{
  "image_size": 24,
  "horizontal_flip": true,
  "loss": "mse",
  "encoder_activation": "swiglu",
  "encoder_head_dim": 32,
  "encoder_qk_norm": false,
  "encoder_positions": "learned",
  "decoder_width": 192,
  "norm_pix_loss": true,
  "optimizer": "muon",
  "lr": 0.018,
  "nesterov": true,
  "steps": 20500,
  "epochs": 25.8
}
Rows from block 3 of the encoder of a small masked image model, named by matrix and row number. Rows with one number belong to one neuron. Each number is 500 + 40 x the weight over its row's rms, rounded and kept within 0 to 999. All counts start at 0. Numbers have three digits each.
After each neuron's rows are labels from the 100 images, of 14848, where the neuron reaches its largest size: "strongest on" is what is common among them; "colour at peak" is the nearest of a few named colours to the mean colour under the peak. Only what is clearly more common there than usual is listed. The data: photos with spoken descriptions (Open Images, Localized Narratives).
# gate: MLP gate (encoder.blocks.3.mlp.gate.weight, 384x128), inputs 0-31
# fc1: MLP up (encoder.blocks.3.mlp.fc1.weight, 384x128), inputs 0-31
# fc2: MLP down (encoder.blocks.3.mlp.fc2.weight, 128x384, transposed), outputs 0-31

gate.116:529465505502556523516458547510461578459460574438492529509559559559497511432490437470486504516441
fc1.116:492498464503428503518482460550529473464504471485509455519531562464481454438491500524519510463479
fc2.116:471546498555428482487486477545462596490437477491492507515456461484473480548506463495513491483457
strongest on: text has "white"
colour at peak: white

gate.277:529467509582513480566518516470424471513496546527514520479515459564495457541553440517438474527572
fc1.277:527524504459462492431544524515549453484551478514490490466555518536446500548489506508527451465558
fc2.277:464513473503513465514410517595444447539485514463513448480534488469432490494483435475514513498493
strongest on: text has "sky"
colour at peak: white

gate.172:481527527544531508530490437446508484459501429485457522441507510455516494502550441515466548528564
fc1.172:512543467459508509534483503448455523454496487502473494496500582477533433538481509527495498494528
fc2.172:508509514549499458514474468528515389499455499531477428494551509500436494475548522566460534466488
strongest on: text has "sky"
colour at peak: white

gate.289:481494504481466541508503444454534452450490481524480565561569506545458490465473527498482393553451
fc1.289:489586500427435507449564469480488430490490440539521505533481508505436499452518561527507504455574
fc2.289:415468507481502448499547534476483544515535522517426508485458499540419480474446495527504470479420
strongest on: text has "dark"; text has "black"
colour at peak: black

gate.9:477459540433535579535498496539561534418483465447511534478479514477476510478505537512413522461453
fc1.9:470511504498484468541401505506444516481534498534516546499534394529475583473559482539490542552542
fc2.9:420472487533513435556517474469509434505465543488546504517534529469455495495503474430528514468490
strongest on: text has "sky"
colour at peak: white

gate.139:467496467523575500444553515432498459457491431523558477522574475497514488546466460550426463446519
fc1.139:520428532536544499510508500456499469510523456553495481492452557595435443519499473475494519497504
fc2.139:492577494510497552451457516446538504449538416495475566496468507495478560494539458520509591491489
strongest on: text has "white"
colour at peak: white; pink

gate.195:489484547499530504546486490514446521527491455528497556498507522525570451472508514512547545453462
fc1.195:573500498451473499488509474504481548499502516499532497503490455603426495476520534469474523609474
fc2.195:474549523449491473510433515511479491541544496549484454572484502462510477390470534492514503474534
strongest on: text has "sky"; text has "grass"
colour at peak: black

gate.282:521505504514461487508533487459461470516503498492495475506517500462517497547491442476460494405494
fc1.282:486561502490562453529482515443444561479468511454470476480459476436507510529504505570547493511534
fc2.282:547575489573479471431547515521401567478561531503473468552512491539493501507549454444529465471542
strongest on: text has "trees"; text has "sky"
colour at peak: white

gate.360:541561539435519465513515538534473432515510465524499529474551523445476499442454541562452469500521
fc1.360:422519552561478505456580481464471560439435510528503461493424495478502500424560479444537471491528
fc2.360:440476520459487488414506488517529526485599483540491431490462471447492514529445526466492480549578
strongest on: text has "grass"
colour at peak: black

gate.243:511455461524470486471423543446509472568470532485476496530530499510530479457449529528531529555441
fc1.243:530458467535516438542542462503546515527452491449454525491466486491451505449467511432518514461440
fc2.243:501510492529461498499562483543526486484430499368552531502520523464442494503447525510559536531477
strongest on: text has "standing"
colour at peak: grey