A small masked image model, trained from scratch.
Model: 2.3M parameters, encoder arch vit, encoder activation swiglu, encoder width 128.
Rows from block 3 of the encoder of a small masked image model, named by matrix and row number. Rows with one number belong to one neuron. Each number is 500 + 25 x the weight over its row's rms, rounded and kept within 0 to 999. All counts start at 0. Numbers have three digits each. After the name is the row's rms in percent of the matrix's.
After each neuron's rows are labels from the 100 images, of 14848, where the neuron reaches its largest size: "peak at" is the part of the image that holds the peak; "patch colour" is the nearest of a few named colours to the mean colour under the peak. Only what is clearly more common there than usual is listed. The data: photos with spoken descriptions (Open Images, Localized Narratives). In brackets: how many of the 100, against the usual share in percent.
# gate: MLP gate (encoder.blocks.3.mlp.gate.weight, 384x128), inputs 32-63
# fc1: MLP up (encoder.blocks.3.mlp.fc1.weight, 384x128), inputs 32-63
# fc2: MLP down (encoder.blocks.3.mlp.fc2.weight, 128x384, transposed), outputs 32-63

gate.326 096:526515506507472487502544531440488545522472521460527489513479467480518543479514523506495473513472
fc1.326 107:522509483501481492511542472499470457529506497490453517533520545481507505462516520480512526470486
fc2.326 099:500529510528475500515521518520485486540502487479514544495468488521495469504523473495501474522486
peak at: centre (35 vs 11.1)
patch colour: black (31 vs 12.3)

gate.198 093:495497520496479492490461511500478526531520544498499448521502498542515510477472546507495484496536
fc1.198 103:451478550547518527532464497552524548501512497502493533515504482503484498511520497470500488470442
fc2.198 093:495502473507529509515537505506478533520421502453497491482496504479472549491560538496483520491501
peak at: centre (31 vs 11.1)
patch colour: grey (69 vs 37.1)

gate.144 097:513466462523534516487475460560492480478510488498491522493468463488499466493496488510455536487496
fc1.144 102:468485494563528492491479501485514515513506507521489456491497460509464474515498546493472535491491
fc2.144 109:541479500495479533484497481492516497487498517510495484492421491494492520478465501507498506484501
peak at: bottom centre (27 vs 11.1)
patch colour: white (52 vs 5.5)

gate.68 097:487507526483526508490493480513502485496521481517480496511519512512507468492496493512490492477549
fc1.68 093:476471547520534502525498530469510516494461486496497499524548470492505477452519493497515498525527
fc2.68 090:481467530543478539491504519482546523555510488482516493534493505507528449469495527501468489450496
peak at: bottom centre (40 vs 11.1); top centre (34 vs 11.1)
patch colour: white (60 vs 5.5)

gate.43 101:468517484505482486493476505469442479520531518528529507479523505485531486497513534492464484525545
fc1.43 088:526471506523511468518446536535474525403495477528485461522517506506495501515521531491478521500493
fc2.43 098:443447456473515490484487513513537541510528504497503497516480508508494487495535504494496526496482
peak at: centre (34 vs 11.1)
patch colour: red (25 vs 0.4)

gate.15 097:494518486485542541526508524503482508483459507480518468516474470507467502511525488511511497533521
fc1.15 099:519478487524477513562493497498507509480513456463486517546492503508518508482506495450488483441521
fc2.15 097:464466464545495512478457516481471470501497516506489492519545480504540537454479469469481489545517
peak at: top right (30 vs 11.1)
patch colour: white (34 vs 5.5)

gate.67 106:496542529463471551498518506538519475498512497476481491525490482545547514501451467513494478483465
fc1.67 093:489494486504529519486487502536471517446508517469509483488492509507475486493498523520460516491501
fc2.67 100:473487511518531490482525497510506475481521517455455526544547477483527488449539510546496531504493
peak at: top right (36 vs 11.1); top centre (33 vs 11.1)
patch colour: white (38 vs 5.5); pink (27 vs 8.9)

gate.274 092:495538507526526515490540502519515501498523507496519489533543487455500492563482488479500507499534
fc1.274 103:496505503518522536492455496553498457461503499455526546505491492448546523494487480517515470529526
fc2.274 099:494514483476452503490499466482543520509475506474527508518516480501500459462527490487515474498534
peak at: centre (49 vs 11.1)
patch colour: orange (27 vs 0.7)

gate.70 107:525535514479502527506509444493501515495535471477492507497464525512492497488470532509484509510501
fc1.70 093:455536490512517510458502496499479502508528493471529520552473494505508505569516463489463481511541
fc2.70 087:486495505510506482517517454483477504503499506553497524521507512486491507530527458478452497464544
peak at: centre (33 vs 11.1)
patch colour: pink (41 vs 8.9)

gate.52 103:446514561492486534515468456482492514502484505469488518478487500540484504482501474511525519464490
fc1.52 105:514486512495528491505509494497524521495510531480492483473495504452495482481505485480499480506500
fc2.52 105:515489520502485479512458506484492546496488491495474515455473529500516457448434520497480519505494
peak at: bottom centre (80 vs 11.1)
patch colour: white (40 vs 5.5); pink (25 vs 8.9)

gate.61 095:528515487517523525534503465514495543517501498480515538478506542489497519482505496476515486462526
fc1.61 096:492503520483505548497498534507488487473504517495513482542518494485492474516456484515478525483512
fc2.61 091:512482456512496476540512472486510508498519535527510474464468492500479560504468482485481486448488
peak at: centre (56 vs 11.1)
patch colour: grey (71 vs 37.1)

gate.29 098:525480484551522521453513508501471484459486507483483486493500505512515535490509491555434454464484
fc1.29 097:501481503484482518539464484466504436515483568520499505478438521522508460506468469517501507482488
fc2.29 106:466511504493454509531541453503497539460494449517467528500464476481474535496484550464467532480500
peak at: top right (35 vs 11.1)
patch colour: black (65 vs 12.3)

gate.27 104:509481505498480516455506441519476556501522510464473487475507467488492507461500513508541521538510
fc1.27 105:503518483502484464506494492511495519508510494507443496520523480436509518518489514485498501538496
fc2.27 091:526491506494510444504507510505469543520482529509502467498471483479530487479477473477523498521511
peak at: bottom centre (51 vs 11.1)
patch colour: black (59 vs 12.3)

gate.199 099:539524509491508527439504526501460493505456553552490536493458503501510487516510464479500454473494
fc1.199 098:524490475494533480489496497499490510487513493530537506475487521508508490500526484450486527521500
fc2.199 109:515483538487513468537551499497481516505465482485486482530494488521516495545476490469477474529507
peak at: top right (87 vs 11.1)
patch colour: white (81 vs 5.5)

gate.217 095:508510498500481523495451553511505497527498475526480498476501526532580499495480437504509499449506
fc1.217 103:503504478535548531472520455467536553479465480496488498506486513468481503501480491460535491472490
fc2.217 104:475535522509483472456512519512472505485470469523519434504478536520504497471525523498423473489497
peak at: top right (60 vs 11.1); bottom right (28 vs 11.1)
patch colour: pink (30 vs 8.9)